config.yaml
model: "image classifier"
dataset: "microscope photos of single blood and bone marrow cells"
train_examples: 48542
image_size: 24
crop_scale_min: 0.5
horizontal_flip: true
targets: ["cell type", "smear"]
num_classes: [17, 2]
arch: "vit"
norm: "layernorm"
norm_position: "pre"
activation: "gelu"
head_dim: 64
fused_qkv: false
bias: "all"
qk_norm: false
layer_scale_init: 0.1
parallel_block: false
moe: "expert_choice"
drop_path: 0.15
num_experts: 8
moe_every: 1
expert_mlp_ratio: 0.5
experts_per_token: 2
shared_expert: false
patch_size: [2, 2]
layers: 14
width: 384
positions: "learned"
pooling: "class_token"
label_smoothing: 0.1
loss: "cross_entropy"
residual_init: "zero_last"
optimizer: "normuon"
muon_scale: "original"
lr: 0.014
momentum: 0.95
nesterov: true
orthogonalizer: "polar_express"
adamw_lr_other_params: 0.0024
grad_clip: 0.5
steps: 7500
batch_size: 64
epochs: 9.9
lr_schedule: "cosine_restarts"
final_lr_fraction: 0.01
warmup_steps: 750
weight_decay: 0.01
adamw_weight_decay_other_params: 0
Rows from expert 5 of block 4, named by matrix and row number. Rows with one number belong to one neuron. Each number is 128 + 32 x the weight over its row's rms, rounded and kept within 0 to 255. All counts start at 0. Numbers have three digits each. After the name is the row's rms in percent of the matrix's.
# up: expert up (model.blocks.4.mlp.up, 8x192x384), inputs 275-329
# down: expert down (model.blocks.4.mlp.down, 8x384x192, transposed), outputs 275-329
up.112 109:104130098151111158106180174111127163151171134122130190069106165112213157162157097139145121071129136186127128122105125116115113098151095091106104199120059112155116095
down.112 103:123120158109165097124150132127142201080127166082112095106128079110106173139134135170165055095110148092133105096153104148105114121085135136127108108106109134157135101
up.113 100:092118108147092136140105182136111099147139159147085096132158120051082169141099133081172106110112165117112081103153162133101135087155119119133126119159191084184130132
down.113 113:164124104101080128106109111082088124141149080144131128133114137118143092111157084100219130148154147132174126166131163185131093183173148143106163173066117103113122147
up.114 089:107106101113140135114129101109123112208185133077122125155092105142099132125149222139159118151117117136134103093127150119174093180082112157126108120141090029091134112
down.114 075:146115141105162196119168156142132151102073115125135134148150122119123145087176085083142174090189139174091166109109134127117126127094160116097193072131158158163123155
up.115 106:115111129103116139119073181114100133061153147101091074161170062071140150124147180164113054122160099179161127148107142132153090053146154142142118222129144086129106160
down.115 109:171141163143096121114147155106093140127153094097110157120142092088098084089184132144082132159120146102114164140067094157097126133120128108134153144198127080118157134
up.116 103:115112100121109108083146135153093112079134076105152134132162102138138105119081158101116182162118157163089138118143103121157123175205140055153145041142154082174169089
down.116 100:168115152135196095131075120102191113084078154159111124092154202147109088077154173104113160144112120139148087104164091115119109124159119118094115081129124153095098137
up.117 095:096090149128116134125148114155064102039104064099092162117165139120105039108137105084128142130174126103177144092115087111144149106169114105076133167116089146175182180
down.117 091:102133122123132163165183131153179120125152157105114104111130115132082093087185126175103133114145169193087112130110070119099119124146122159103121136111136119148138113
up.118 097:108107113188128169127185117141185140182119155166087168115143184101150141188147153083095104153095099146173059098135076127172125122196166150153132238143102126149131139
down.118 105:139161103117129130143187176184171124157166139101114130158125119094114176156114128102154143115149188113139149144199124189142129111189099152075117117064104134100122147
up.119 104:147091156143127173172075122128121129118190026098185129154148128106150088068115112151119142120123175117088160100101121142106118172087131133109126129132113194082105087
down.119 102:147137107192155167090130153136077117087150095076124146102115165080128122128179132132163147128107125116127063090095147085118148114170160104137145157093175196092103139
up.120 117:179156148136123139128068138113051166133086160115129198145201222195137118087046107107094104116146165121098119151145131124126146146105130152118106060137117095121109143
down.120 102:156191094090154110122219143188057112095123146087118130139097142134173117163163088130130116179132131122097155128133131188099138100119148100124114105128162203112076146
up.121 102:115154121100098050175182107067097107110108159149092131171113087169146067166147188160146113136157130166166130129075187125100132084181111102146148080172121153101160113
down.121 091:137150128096150182166118131114107157130126120069076094112124127051088121127127161107116093115147149120126121121092100144089095142071136130146150187096138129210158115
up.122 106:130100091137083130121181101110128156155093106126124105158165101109121114122136124141206149206147095130115137116111153099212148156083076129133185164139112099136086113
down.122 118:210137099178196169151135107141123085159129154087076121139098124086113138091093172139080196120086152120172141134137083152137104163078156102164110165117142146186134093
up.123 105:128129124132119122188100090133132127193111129097080115156189129183155165115142154130048104102075159135133151123122115090147141095114100091133104193125067123143159059
down.123 120:095132120115110082142114104168141101116149130160152132150203134091186113181149091093144165115054170123158162157087123117169114139096187081097119168157144071152179058
up.124 107:138094105148126088136090128097096148133122114137103133126163160092159087095115121128102160132105112119200124139151162096100173158157148183120135054118117082124132168
down.124 119:087068131113109096121175099152136130167187138091125116106147135114083122123167138152079120186088069107092129103134146144137087093107139097146157156205132118069141136
up.125 104:103141144158137168147055121134127124127131125089130180128117176127147122125126144111098133080110176157154178126187129185160144149139147065112115192135084103096117111
down.125 116:084126155090117170127075126132091152091067106167123112103202123132132102122162144081186092171131088142121087136103136153084102139177174123147192115131083067126127072
up.126 099:079118159136135130112131110102121116116104077121132094166116163166123128126134145114129109104141096142137106130128078155134111115079130167131125060126083131157129126
down.126 112:104156117131136171168115131163140191101151091144136093157119155108145161198110044142148127157122131081176140117150107069103127126105114060079146159137142167120097177
up.127 103:164126109135153134113139130210155151087101112117145189084213180129138145126090191192124150101071143167184116135130096180141141107165169126115129123123126157106180137
down.127 119:109088139140146076164133131129065122127091206159124169171141142143126183132121122138143176143146125151118131121155122143107157137135108086063094115124138124148119091
up.128 096:128144117147100132158120111090068107075123119157110095151078071187148094117165120101086149127158115075083118121135128151192079137114128169150164194129106138128117122
down.128 100:134135130088134084124131179080107122072139110059150099133068120096114109109081135079110130148059189148138121136139131148082132134139158118117161109073168171136128142
up.129 103:124146197152134140120108122147072167139116085176151139101115229103180172146120091151088100141101117101116173120185154089147106159108103114113083142120083137129141171
down.129 120:124090177115134081100104125163078098073123138139132129113121171073120079096070084092143122112110169120089131116105122072139185112210098123090160081103132203127158109
up.130 102:146091142108126067109122100153119103125122120087176143107143161140120131114157097148148095158142103120216132201056122133113128079082140115137149139108121146067133159
down.130 121:147153100131117092159132139100158120146119132057085159142159093114173156116047154174129155156113101065112128036113170153140083149163111115145094135092099188124154102
up.131 097:143161095072137122089130158155153095131157106148098089123162188157131137109080156155104089133115139096068099145136123148095142131163131135126118136107172129114105130
down.131 091:153127156149186139170183125157185137152149194151094102128145105093113138215122117179132136122166139107175183180146162146098165149054116160123112149138160066171110139
up.132 100:108155093147115081148152137066132168156098117159127138072137157053152103148122106085172126167128154143135100173093129164161139098154158105153148021138096107146111104
down.132 117:189108100126130147137117126036127103121134083133057099134102062166133092142134146159093105135125123113105104139099113127152132112157112119109065086117091140120118068
up.133 096:087125142115148086107074156154177123165123183160125167126121163102112085172102100082106134150151122122104091087096138063101123174127115103133153203113120112169170112
down.133 112:088129041179177079090198108109067170138130050175110152069124133139136165070134076178129101108105121176114111185151152101148187094130119109083158099102140124116075121
up.134 100:183112164150104172115096085133134101139128141110145118136112141093135148181122145089115126111117145129156114176052080089107157170121145098169144141114135131114161088
down.134 062:090090142126173096144115139148084144153161155148112113173055147075102138100195174113151144110122150149095141068155114164108151154137165111170187125081118175104078094
up.135 105:156164107184138153135182139183159121194110103126109068121096087096158151140124141127156138115134119151169140110147127103160141049099152076161136071144125164156140140
down.135 115:193094139098138107082126168091124163115176120101083085106132139082158119159118127173172115143160152150139129165179148142143112149185104118114111103179143112178165123
up.136 109:139144157095107124210100168098114095102111118130121158139155129111146141180148085068146125206138112086149091132135137169131155100129109153125092162112051124137145163
down.136 118:176121090143144139152093110111111146143151066194123136142142046110097164101098175090169130185170078170121066165123118110151124175183116198120184118154150116190160174
up.137 097:162122087066102103089146136182127151092117177126119194141097165082117126110146116105187183116158163123113094054121116140121131081067078084118209117118137151197164158
down.137 103:079205114135151109132116114133167129145127112116081076104130150077089102164164147150148125129111135103121144132093102115143143120110147088164105151158119146106137083
up.138 107:088119120140141123131119168135094159133119098126174043124176148155131164103198145118170115214083089118126131146080170142101165073133126122131188115106200154110057109
down.138 097:164106065173116123182108136126115070128185126125114203106149096153110124121094090149086101089154123133097179171163136077206156136169115148103092107065129152150109109
up.139 092:079098106090112125153202090147110159134174157128134105122160072090094106127153060146147072189115109090151151159141195092111200098109093170120127110154107203152115167
down.139 044:158148169131168157093119125156154121151078128136098093107173087146084141089146107139140136132155112144138087149142126090138161169218151158123154177163100080099134168
up.140 101:103157138138126095105165107144206148117158117133082109083108127082211132078138110143096080094154129145153130143123179137150120136102105133143103009142109129130189204
down.140 110:107184151114139156146072112085043140141090148071160117098164132142128154136113102114144163143113160095168155083132099114108050152083124116063162124126131139116138126
up.141 105:141116125153139201159104144137092143072108080140102136108110054124110211135114143124189095196143124113173122110141153149152169096106141197180148184144059137112136102
down.141 113:156116117142148103170116145170101082146171144072102102126098201122185088108121104180144124130142109090111163166121181135160132111104174121158114096062150162167146102
up.142 101:139100186145137119178113131086109130163144135100112150156176090192082103133142133176092138091126149101187139155150064098135115129155103156079106255158108148133103183
down.142 123:151103106097077153103171131172071118145116112100147137136120076112104142150102086149152109186126118156192176150175144077137118095127087160149158069124098165099154130
up.143 096:186118149125093089162186150094186174164133113103093125056173180163162141159142139110092175099087128109112123122139055077091132077106178148144215081094129165155145133
down.143 101:143140127152140181113198093123086109086184058122132108105116094077133115174128155148128116100174171142097110092078183144133071128170102106166091128137157094140153166
up.144 099:157113114121208095146099101096104118143185076104182101119166103132102093144062193165157085155093165135162141165159099082169148130145150111169127122106173092140123072
down.144 109:157092169166165137179143061161129058136079150103100127133068120153134112096115182088123156086138135158116149054101155099167080153129127106140156049134077162119131086
up.145 096:130150127114142098132158107099173126132097148116082176147125111093040183169116146141056109145127152152120083146101125113122124123151130058120168094116102151128072184
down.145 080:168216103157098112145171151126141167142105103154108109137096086117146162110164141070156117112158138150098157126151146110106093103145130167168171125135171131168175129
up.146 100:131126106183110139093122139080120074182159163128144124170167156115148156132127106128040140124125183149121148201100122085094151172157129141113149163096118122085142094
down.146 078:095119131147090028159200083101144143165152137117097158174180088138152072172149133095172128124137136099103126128149162159141084114141145113178135129145128095157132116
up.147 091:131095135130117120100181163116146090114108132170110101189108076177147115109170097106106082116152156110149104098192155075143188133111122119110135135128125130168098137
down.147 070:164192085096138125149155073092136142135163172105157142146145097128032062090140101095122134086142131087073135152084101143114178111102154123165147144159079118165133099
up.148 100:116125113171133149098155105092120163144080122115166122093137067119154103096123142144151162154172127125135166109140097114169116151166079163091110125161152092093152132
down.148 096:140066111125081170047103134142178141160126130065138080133156132121082116158165114108071137128188077171090102123078149161143185129125127095082176159091125104126154086
up.149 094:145146122157132133078122071131130065109127073137151182103162106184099169161139110083111190161154117139126135105138099118189115150145118114152130193106122085113130156
down.149 073:137168094123071184139105122099114153153117117126068109091153114148096140077177125114195128099125113110098147043114178147130195142145150150151155109145099150155185070
up.150 088:164107054104115095139099103123101098162118084085097059120138161100172104117152175139163142168192114129112144137127160140097176153146159138137124102163090097097096141
down.150 102:103138142117096088087201081120070153084061174138086134104147115075165120195069083127141141143180182138134143136174061136075163146191139118114107181134124134130122140
up.151 105:085148143150164134121139134150099127097140169093129163115118178123112134119144178130086134100143073172104099122149155146078088116054172113130051099172096153102105111
down.151 095:106108138142116151095096131150051079158114105114153193167067107090107151147149182126084121121129158146086131113086096168116146093095154150148103151153162124113144105
up.152 098:139100117128111127102063106083147099078155145149181149127120195108165120146120102116139129117145157112141175166061115160143156177124138095086115197123129120097140135
down.152 081:139140124098193114130117146076129127174175155070141118182144075140101161215086117111176123123103116142121185068169124177079153158154157152183127114095138138123100100
up.153 103:084125128100167157181080153140058082096110081173131136132158108105169189140134100139085121148119132067119119179091124167160152152121071108131069120125156162149095082
down.153 095:135115121116173129099109147139128152172066098165122150144147135135128160101082124125146140133181143156081158129146084136154146096105159128130133076111189131130125200
up.154 097:131110089114133140124090132143175095086151101117145145167103123125156176073119094087174085139131109107146179151124116083111157174166083162103104125126130139093087202
down.154 109:197131134062125050135135104162120129152146169188146113042116179176167133098169098120085162112171052127137169144136092118133158124141159128147133177086112155098111165
up.155 087:178123155195168086119122124139089141162133110102147172173120143101096084104127101155118155094118158158147134100130137175189112122162168133135104130119115103116165115
down.155 052:147090106100141085091107170054079140154094140148125089129157144147132126124150116084110076117129119109095133118142129096137144137153135080083143135151155174141106125
up.156 102:167122114122099132127158097141062080122102093079158147152174070103154141211103198128116040105163105189155154113139130132110134057109106087109207115105160127138164092
down.156 121:112135131140143142125103094135145101122159183152132174163147092136132103047102112078121112167167146134144129150092171125117085139108042106121056140123135164110175155
up.157 092:119129131065153125194128115130123137139150050112106169106125045045108184125111049136195085136133115182122056134103109126145102141104163169130119096136112124185115083
down.157 098:106094197104130179079135182135112177162172169107170184109095104071124161156189134076145100128142091169145121089174090138107112126131097113105110151062101107135129154
up.158 105:110146161150123139163066145109136122123167124127176100108145137156159082136090126125196112101101080083113124088147121139142138100116088117162144091126104115104103066
down.158 114:098154144181138128161184141185160135112119085068115128096078104132107112160155121105133161163183130114133187168085129097125149124164142171122220144165116096158102150
up.159 111:138086125086130121158113141136151159104149140118081165114070162067101129125090126138125073148165101139150125109165127122091112099117130135143088075077128106133154123
down.159 125:162159128139124106192138102178128087140074127080097184131103136120135094200140141087120107139073154148142120161100174129080180126105131156088173145136051175137058089
up.160 088:156123099187152191104185115098124163141100084070090120158127143115123121127126100143140122134116115065140095168140163176082172042129126161127095185150151113118136137
down.160 063:130123128189184122101125143154095076159112163102104136104155125155115130145142158118140110043132152065131126111114149150170110119132177108118085127136160116214139183
up.161 101:111142110153117148118119093134187128163123126113137161120124091096084155165121143148066120199138159165156130188121061115124091118108123131182083076161136105078142162
down.161 117:119115172125153075154144168069179117067073171108134176076106107116132113099146109140167179091125143125102119093146064140157058127135144183058063158208132106136183107