From a checkpoint of a small image classifier.
Model: arch vit, moe expert_choice.
Training: batches of 64, held-out accuracy 91%.
Rows from block 11 of a small image classifier, named by matrix and row number. Rows with one number within an expert belong to one neuron, the router's apart. Each number is 128 + 24 x the weight over its row's rms, rounded and kept within 0 to 255. All counts start at 0. Numbers have three digits each. After the name is the row's rms in percent of the matrix's.
Before each expert's rows are labels from the 100 images, of 14976, where the router gives the expert most weight on average: "strongest on" is what is common among them. Only what is clearly more common there than usual is listed. The data: microscope photos of single blood and bone marrow cells.
# router: router (model.blocks.11.mlp.router.weight, 8x384, trained with AdamW), inputs 192-255
# up: expert up (model.blocks.11.mlp.up, 8x192x384), inputs 192-255
# down: expert down (model.blocks.11.mlp.down, 8x384x192, transposed), outputs 192-255

# expert 6
strongest on: cell type: eosinophil; smear: peripheral blood
router.6 098:167144111114151119114110150097122088175153095129139126160134069149122090164090111153154090107158129164172152112128138137091124155125130109144153116156107124173117171157141135146151119112139109
up.0 111:141165109159114150124170139092127100129119133141118098139148134113130141078116090126120121133147135140113106135157150091109153121120124070140129156150173128079087158114204089106040170119127146
down.0 119:094128148098139127131184093185115119174118123132132125124136114125176128132134123126103160133107115136137089107155132122121152115174131116128168155127131086126155144131111192142179140156122109
up.1 096:149148154167130138138098148145118121146138138130098080170139142101108136131171150119088123123115065117156117116111141143111112134175100112144098130108137109160123120110109130173128121138149110
down.1 110:139151114085119143111088163102130111141141088139178131120086128101168130111123123094107169134167108079090168116119154093102116154147129133124112096134115119121135147124134105144116111113124144
up.2 086:106116112129149128144128154139124114166152106149115106126109132155111082150152100115162145169140120139144165126105126130122132114147113123108143128138105155165102150125135164129123107148112127
down.2 085:118098137098151099092144140124136155105161179145098118117122127110122134130143104133123124142137171074116103172157152150153093129142133123134123123142123083168170130171128107141112111120109119
up.3 095:163144124129127144118145161123115152133174152129121116089146171104125138123112138155099104153132137088121154143127187112142138063121098132161122086147131138107142130119115140173105151138112124
down.3 099:153104109129140124147136126121155127104123160168170116126125117120121141154085138101157157162159132132111206121177125174124151096145145099140149105117130085105191138100063115139095112124129118
up.4 108:109135141140149136128138140118159081116114122120137120183141064113126146128166126125113112161129090144128128119158117104090182123131129098133081144127167123147131137122102118166096116105149113
down.4 142:178126146104141179155129109098127118121146116149099147093102149108082147130148145121139137132136090142141135081130083114112138153136150119104160112149150132132115132137133134094156128155162145
up.5 084:136179145125166132135157101124144159115106110174136161110152086182149110124129142106134113126094130147142133139117129142156113075135116135155202122172092108131145129115130084119136131151114120
down.5 079:165132170084118115131112096146127119143158146142157141139099126126120147161118144125159166121132177136112110107146143144124114118144136129133115125192109100087128104134106126076153053158136115
up.6 105:102103057113131127138097084119153112149121123121134116149133111145127155122117138135126157120133121160127132144147150134131104131145147107086131123143088118195151150137136146119138139130158131
down.6 100:114162117098113120114116059124116102126158128109120129104103123131118162107122123125119133108091139117111153148066159060153117150155122138125105162157153130133133120101094119102167064151135163
up.7 089:133111134137118131118115133113083139150131145133155127119127139157127122104167088103135110072111155177154136148175146163092141160107116122095143130200101132125141133132104137121136094100105119
down.7 101:131147077140130103119146126124139167130179144157132096113145139118130159142162090155104149125149124148102095132155160129104146125151155139138119104099133165177098143156121150126188114092084171
up.8 104:165129138133158148138148194148142144119133142113099141182120115117122161124177094146153129116162113132111101109101135159105124127143137093105160147128132140099156089143128075116138124133058160
down.8 106:135105172140137149131126106137123124094087138148168108122139176132115110138130211133144147089122133129140131113120138131105166115139133164110103161129147138151100140112168149148123169160126181
up.9 117:110127171081108132147128076148103101139118132133127126117131143179088096128115146136140150130141131115132129123090120191119154154109163098147112134101155190108125148142121119108229094137184114
down.9 125:137091101122147107124147125123130138123125112163189127138125160065101136129113163132103119139066115111140108112143152080131109137142138151102157123115143151109105138153098142098092133173103129
up.10 083:119123096082150135110137097133111112127121158133106129152111158140193142168125135120098086113119128080161167172157154160157102150134158106122130142137126119137126129125084129130117142126117113
down.10 061:142104114125181109107104122148149139129131142166145130090096116162152147121129123103140107111128138108096111174084141120107109138131141141136137092109136153109109121158114174144122135137154104

# expert 4
strongest on: cell type: artefact
router.4 099:101112152117156124126133136160125167082113138098106101129145131177094096117135139164077090113095095105087109143149125133126085066125126116175131183128094140154148112112154117128111123114158133
up.0 098:132157118114105134123145092116135127087116140130117122111129083123116099148129105110132150120104072134137130111129101137148130100154101122122123143139111124155164136147147124127141138152180130
down.0 106:111106150163162118115128110116146115134139122125124131106144141108178078124129148170119124162089104122144115124142136120174109130125128123126115141140159149071118128094093119118169125140135139
up.1 115:125090129115140144129103152164075130123131149126132123112160168125122182107132138156123139128131121135138115122118115087130172139082099127122094083094108074030142149105122114140159132121156141
down.1 085:133122151103134139127134136159100157118114089145108111115116152129133121123143175107131130174098119102112118128134133163146069168143141161106123091147148103117154125163074103121136160097136084
up.2 085:106134136139134105086155113135110115105108138126141162109132146044132124093093133151124095145173119141160132134151078148158161112088076121128135082169112110154138109108117151108128129132150108
down.2 107:151091136116178166133133136114073119142112117133139134108121182145128159103141175092134139126139118118166148105140098103076174182095105134152144120170119116156135101192119113108119139115121134
up.3 156:115134082131128142122108173158131108112113134120128116132131082139140108104119105128146113146144123120127134140099122136133130129126121116145100109114130094203136119121127153145140139129039134
down.3 100:109106160125066127165116162111088180094106145114094118172134113144134142139145114140117174099128154130107152128111186111126138162141086086136121125103144158138104103128096148094108131169117148
up.4 099:083095142136141114139136151185127134123114141111122125143160155129132098129131119124104105128096090131114107100136097126162148161146095155181107132136166136171122129099111132116145154128115139
down.4 106:162105127130156157136178114144138126116139160123168119154122166116122120080144136128118169162142152149090154114110131095128106140152147127098123136169107124120120129156102174143119207097106119
up.5 093:098123161124118141087124070144087090088143149130162096144082115113125134130178125177131141123146110155127148132124114131140137163136126152127112071124134126139146123129086137077160112130120093
down.5 096:100093143143129107129088122120109139137165125115152133051144146142103182115173138099125075114114119141106072142150115139147113179158117137117143162124143100097133095157143155129113148128152161
up.6 100:112158079139153103126107157139131182147127093101126086122156122085130136204120101143129113139135138135099110125136149152082121145101135119115121141143127115194123103134135121142127169138127136
down.6 083:105136097112112085116153162116141093107144153113134115148139116117167130126099123125122159154183116111097096117168177099108144115107168139157174145124168111160121090061137102106154105115133147
up.7 097:171124148141108107154146079097116107170125112131146146157092103113157129170089128109148122144139117093109073111144144095130126056128141150108134106099092134160156143124142123151103132153144133
down.7 058:149128101159115143126118127136120147117150147149143125136143155173094174130113118146141145138126154122124153099165114154083111126127111147126111145103137113135141138108138140089133129160134125
up.8 095:155093078155149169116123108140136178144147143119150172151136148153134132128155111143132135079116134136133115112115121135120158137090163115117101112102122090181118155115065162140145133123119112
down.8 056:107116134142125132166127127163130099113096118120065152173119126134129129096128095114081159103145123142142139139150160167153102128152146127094126136112110158137121164135103119118138164137171159
up.9 104:115131117071153095174125147084106119143102154130108184148107129145131130144147153148128132129131119086087123149118121146090102139123096142149126140122143164102118154122090123158125123149128132
down.9 079:137160137118099093086102160120143132084133106146145143130113157127107125139132139147133125124106166116155086191170134095187163131153126153123106097105113106086142044124142169133112153160138131
up.10 087:157132149098121131126112101142145155120125120132143084130132135110130156131110178148128136109115082140147163157148128128135108128144154103165160031152124137117148094141156177141087162163128139
down.10 084:129110098127123109115121129109165099164142137097115121124088130104105116137130154117109151107129165122090134118075105143134118121156112133105085114133119176108117123101135125131148142153152110

# expert 2
strongest on: cell type: proerythroblast; cell type: myeloblast
router.2 101:131175126168114133111136107136112110136143125113135128153123132132175127100069132093109094150134159179141147132105143108129085148135150096144117150112129109091158184117133169137159116107151156
up.0 104:127100144143122132120121157141166102119131117137132115161103172080130155130098161175154102130143132116117132119138135147135103065114094133165098164137049124132155098114099174155140087128141122
down.0 114:103116121129139123164149117132135128115087146139114115117141087099123120122160079110088141174118099107079183145139102110138153168126126136153170166117167130141122109136111092123144137159099152
up.1 095:148120094150158160123138130098132154137078142144128112116103121135129120178131102092119101079146132139153165136119106158134139092115103107063153159114107174181102148150133147109170168106117117
down.1 072:093095128148134128114125124128119084106118135148126119112115151110173089129138094135119123085139116074123104136110147128119093102137159128159132108137122099165134171102135119112096131136173129
up.2 092:161157128093145148125129089120107130126123111136145147105139115175141130101124154124151159147129140098177085146142135115094122178132124126105110150130112134128137109140158196088145113143099137
down.2 106:096145138131117140113139097138108125111122152111162129116117089142109157107169113096133116137108086129103109116093134158137127147167132114119105139153139137118151085152115112104146103142109120
up.3 096:159056108128127110172150125115144142145114138136107126145146126074102093139127106128141104111142172123118083074107096158131152138169145119138103135113154158131137114111134166158125114125152115
down.3 083:110189083134096133160122128159144137113080136180160100105130101143126112093107105107115146133115116099153096163134145114134108107104138163102151157141112101127107108153141110126105120064155157
up.4 089:134127139128107158152124132139123139136118078102134092077087137130129128170102112067124120073128135099164109119169100111130143121133138168162107188152079148146114148090135158116117093151157136
down.4 082:120099115132131121144168094089137152098099138107156138147139116128156170141130131124139136161127096126115138121154119080164087153128169183093133099118098142148123147133080091150127079110141143
up.5 095:101113155096142131102124115112130101135141117125134117138157147126152124112122166138152140157133152087118138106132118109131129097139136118126099154081141114157096118118126189134206110107161091
down.5 104:112139085170143171112196131133111115116116161138107107113102136149134121131081149091142158138109117127160151130079170134147147101167137091115128162112172131088151128132091117178080139102127119
up.6 103:175101157123100164115128143163154076147160158134103117103109149122158148135154112125126154138093082111158119156122118109149104135124087109134126072115135121092132121140147164100134131134135115
down.6 082:129150109147194083122171145128106132147154147130128150106097113112127133165148115110168122142128085085146065140101113112156107177138134104104129126127121139116125122117128121136127144111137095
up.7 094:161072126144138129130124114137126130116143114105141109141153140107092144179137114137130126129142113144115150112140157175092124132116111127136099175141135133163111116119112170101138186110183119
down.7 104:130101119100100116117151106117103130119129115137120101106159109145144121112119057182076102135165145121131143170145125154110160133095108135151149116161146157127120128146134131132116119145107141
up.8 102:126146108130124129160111121111137145130133104133130118148133120193146104093103161093116154180094152159156147158121106123170129106164117088123116123104091105056150125109151121125084115127132126
down.8 107:106144135083101118126128110114135100093101131136127173164159115104085118104100142129117147118130138175151093129112128138170135149113150131147131136127090207096116139141109136116137147144125162
up.9 098:148160151121090101136126128137133151140131121111125129118087117085125193131155104120091094178153147136136139123134104155151106114138112079111097138139148111097150112124100111179127149134109135
down.9 116:116135098164170135166157154099125122121171112107102124136119145119161119114114127138151134148116124136155084125145135181110136166117128126133114119118117132110133095125153117115127094150166113
up.10 099:114140136120126137168169140115117136116132124133146142078081125153105155145132138122112150128117091116097145178098110159124111084165112117129138121138133149187156099116173141119166116142056134
down.10 094:078136147092109111144143112165124153143139127096074142111124149162120112139111121133145173151118118131161088096083135132117148109147107083153088130149154113146140075142171126122142120167132136

# expert 7
strongest on: cell type: promyelocyte
router.7 095:118106108135123081062105147110180106131145133123151111132103143098140137174122079161128127183098112120141112121133143136129159110140100105132148123131110099103099117116120120138127148133156150
up.0 098:137110129146102115142130123134165122117157141090151135086093106132141160118081134148147143109160089160124139097167113175098134149148084100123131152127109125167129116138125116152119078151115140
down.0 098:164089126131110102165148122121136175110163142132144114126126142132070129113116106153151134145111169128128105160129136130147078136114170139149127126161098114159152144152141153153127137127106124
up.1 099:098124104100178168142120145131100139113128128114130088149138095116115128109169141129099154095182109125126113107096109148100083090151133089174127133163130154124131128129139163082098148098110152
down.1 103:136123124131106130118133135165141096139134144140158105098117178142099118153096109157155126137091126138086082141128143130093126110103145126146148144127111113157098125135152094106135101124125113
up.2 115:125124118132133126128116130117094104124132108110130101097170116125138120082113156101164108122140125132139130130127102151152117085144166121140121125100098091123138129135121066106097133161104147
down.2 099:109130131136094121117123145128114117134084162155126126142132145170125131153151121096117137120114165122136132100111123130092114133113144107141168124133157119140147126138086141100105092125096123
up.3 100:167171104112084134161139151156149115151132158147127142147137100159100131101160115082131139080145159149129075106138101121134131116140133095140098119108123131164120118102089137198143177117148125
down.3 099:101137151172163150096165130144153127131126114121164171096126141114102167145137113106116138160132124098163115125129136124143100143130131129130114125144149095099109176150134127108163146132132103
up.4 102:147132169156144166122136153101120113122142118121130101113119113133106122137136141139128107143124136122124117145117136116127120113095105091144130171131048128098143126112146172075051122120153114
down.4 097:146156077135070140157162135116138114124126111102133143144125144141164122134074121134123131063142111148147111096134144072120135151138134140110123142133129145124175118109136156160116118130151127
up.5 093:076116142142094119158148106111136116104134141132139099103085085129118142121130168116182123093144138119098092136118068114168118131087141136131135094179145150203125100128114101192130112145074151
down.5 090:152150068108094151151158146146096140150165151121133137105123127141118129087104077147162128117117119123131140083092129123081137154128172112182128129178145110100131154127119112128113127139109098
up.6 097:135096143123152118119158145110119140121087129134127148132146135079099154135138171150140159154128142105138076128142131146110094123108186174157099147134158121155115091123090133139154130146115137
down.6 109:142128108154120143073119103134141129160140144175137153116115123175166171147144094120092124176171110129175122131100100120120137106123143086114154136174150172124132135128121124103108146137113112
up.7 107:153072114155123111132104125155114155148148135109114157122116092125162084171120165128121102174112139152106167157144130090108142149128153115141143126123124094136135094129137159106134094125100135
down.7 101:186111104121127131137133126189111146164140135147127165121106114122162150114140123156115094155156174106125164132147063129165145146128098166122118132123124127115147106125111125131067129135114115
up.8 113:153129088118087124109125156115165155090154131128116137081168106121134105115145083114133150135134147125119119153131142125146124115132123146122157086120185115156123132108131147168102157150156129
down.8 112:109136095152188155108108103135113140107122094105125116113166127157100124126165110138143095119154141078145138134117092124122109118148068127117156134128153115164128104129085105118185118165128068
up.9 094:129151137121125146135087099100097110136129156119127132090134099159143094151149144137118145119134109152095140152119171135133114110157118104111091134067121102158151149118122145161132095120148113
down.9 096:124160092139175172124169101126142118163123150153155085135150102095094144131096157156118109133150156113148119114138086188159104137072139142175105110136148109182148128135114144169190104110157110
up.10 112:183079152116128127148117122114093114120110125129116157177124160121108116091144145172141162109140105168129139134081122154119152094168107151094091116168186103147118096136182109090106130115147170
down.10 112:117105092113110145122107114167118159100109113145113157108162098118120098115122103094137101134169078126131059152130135123140169115106144137130112134080145108130102090122081127150148140165141086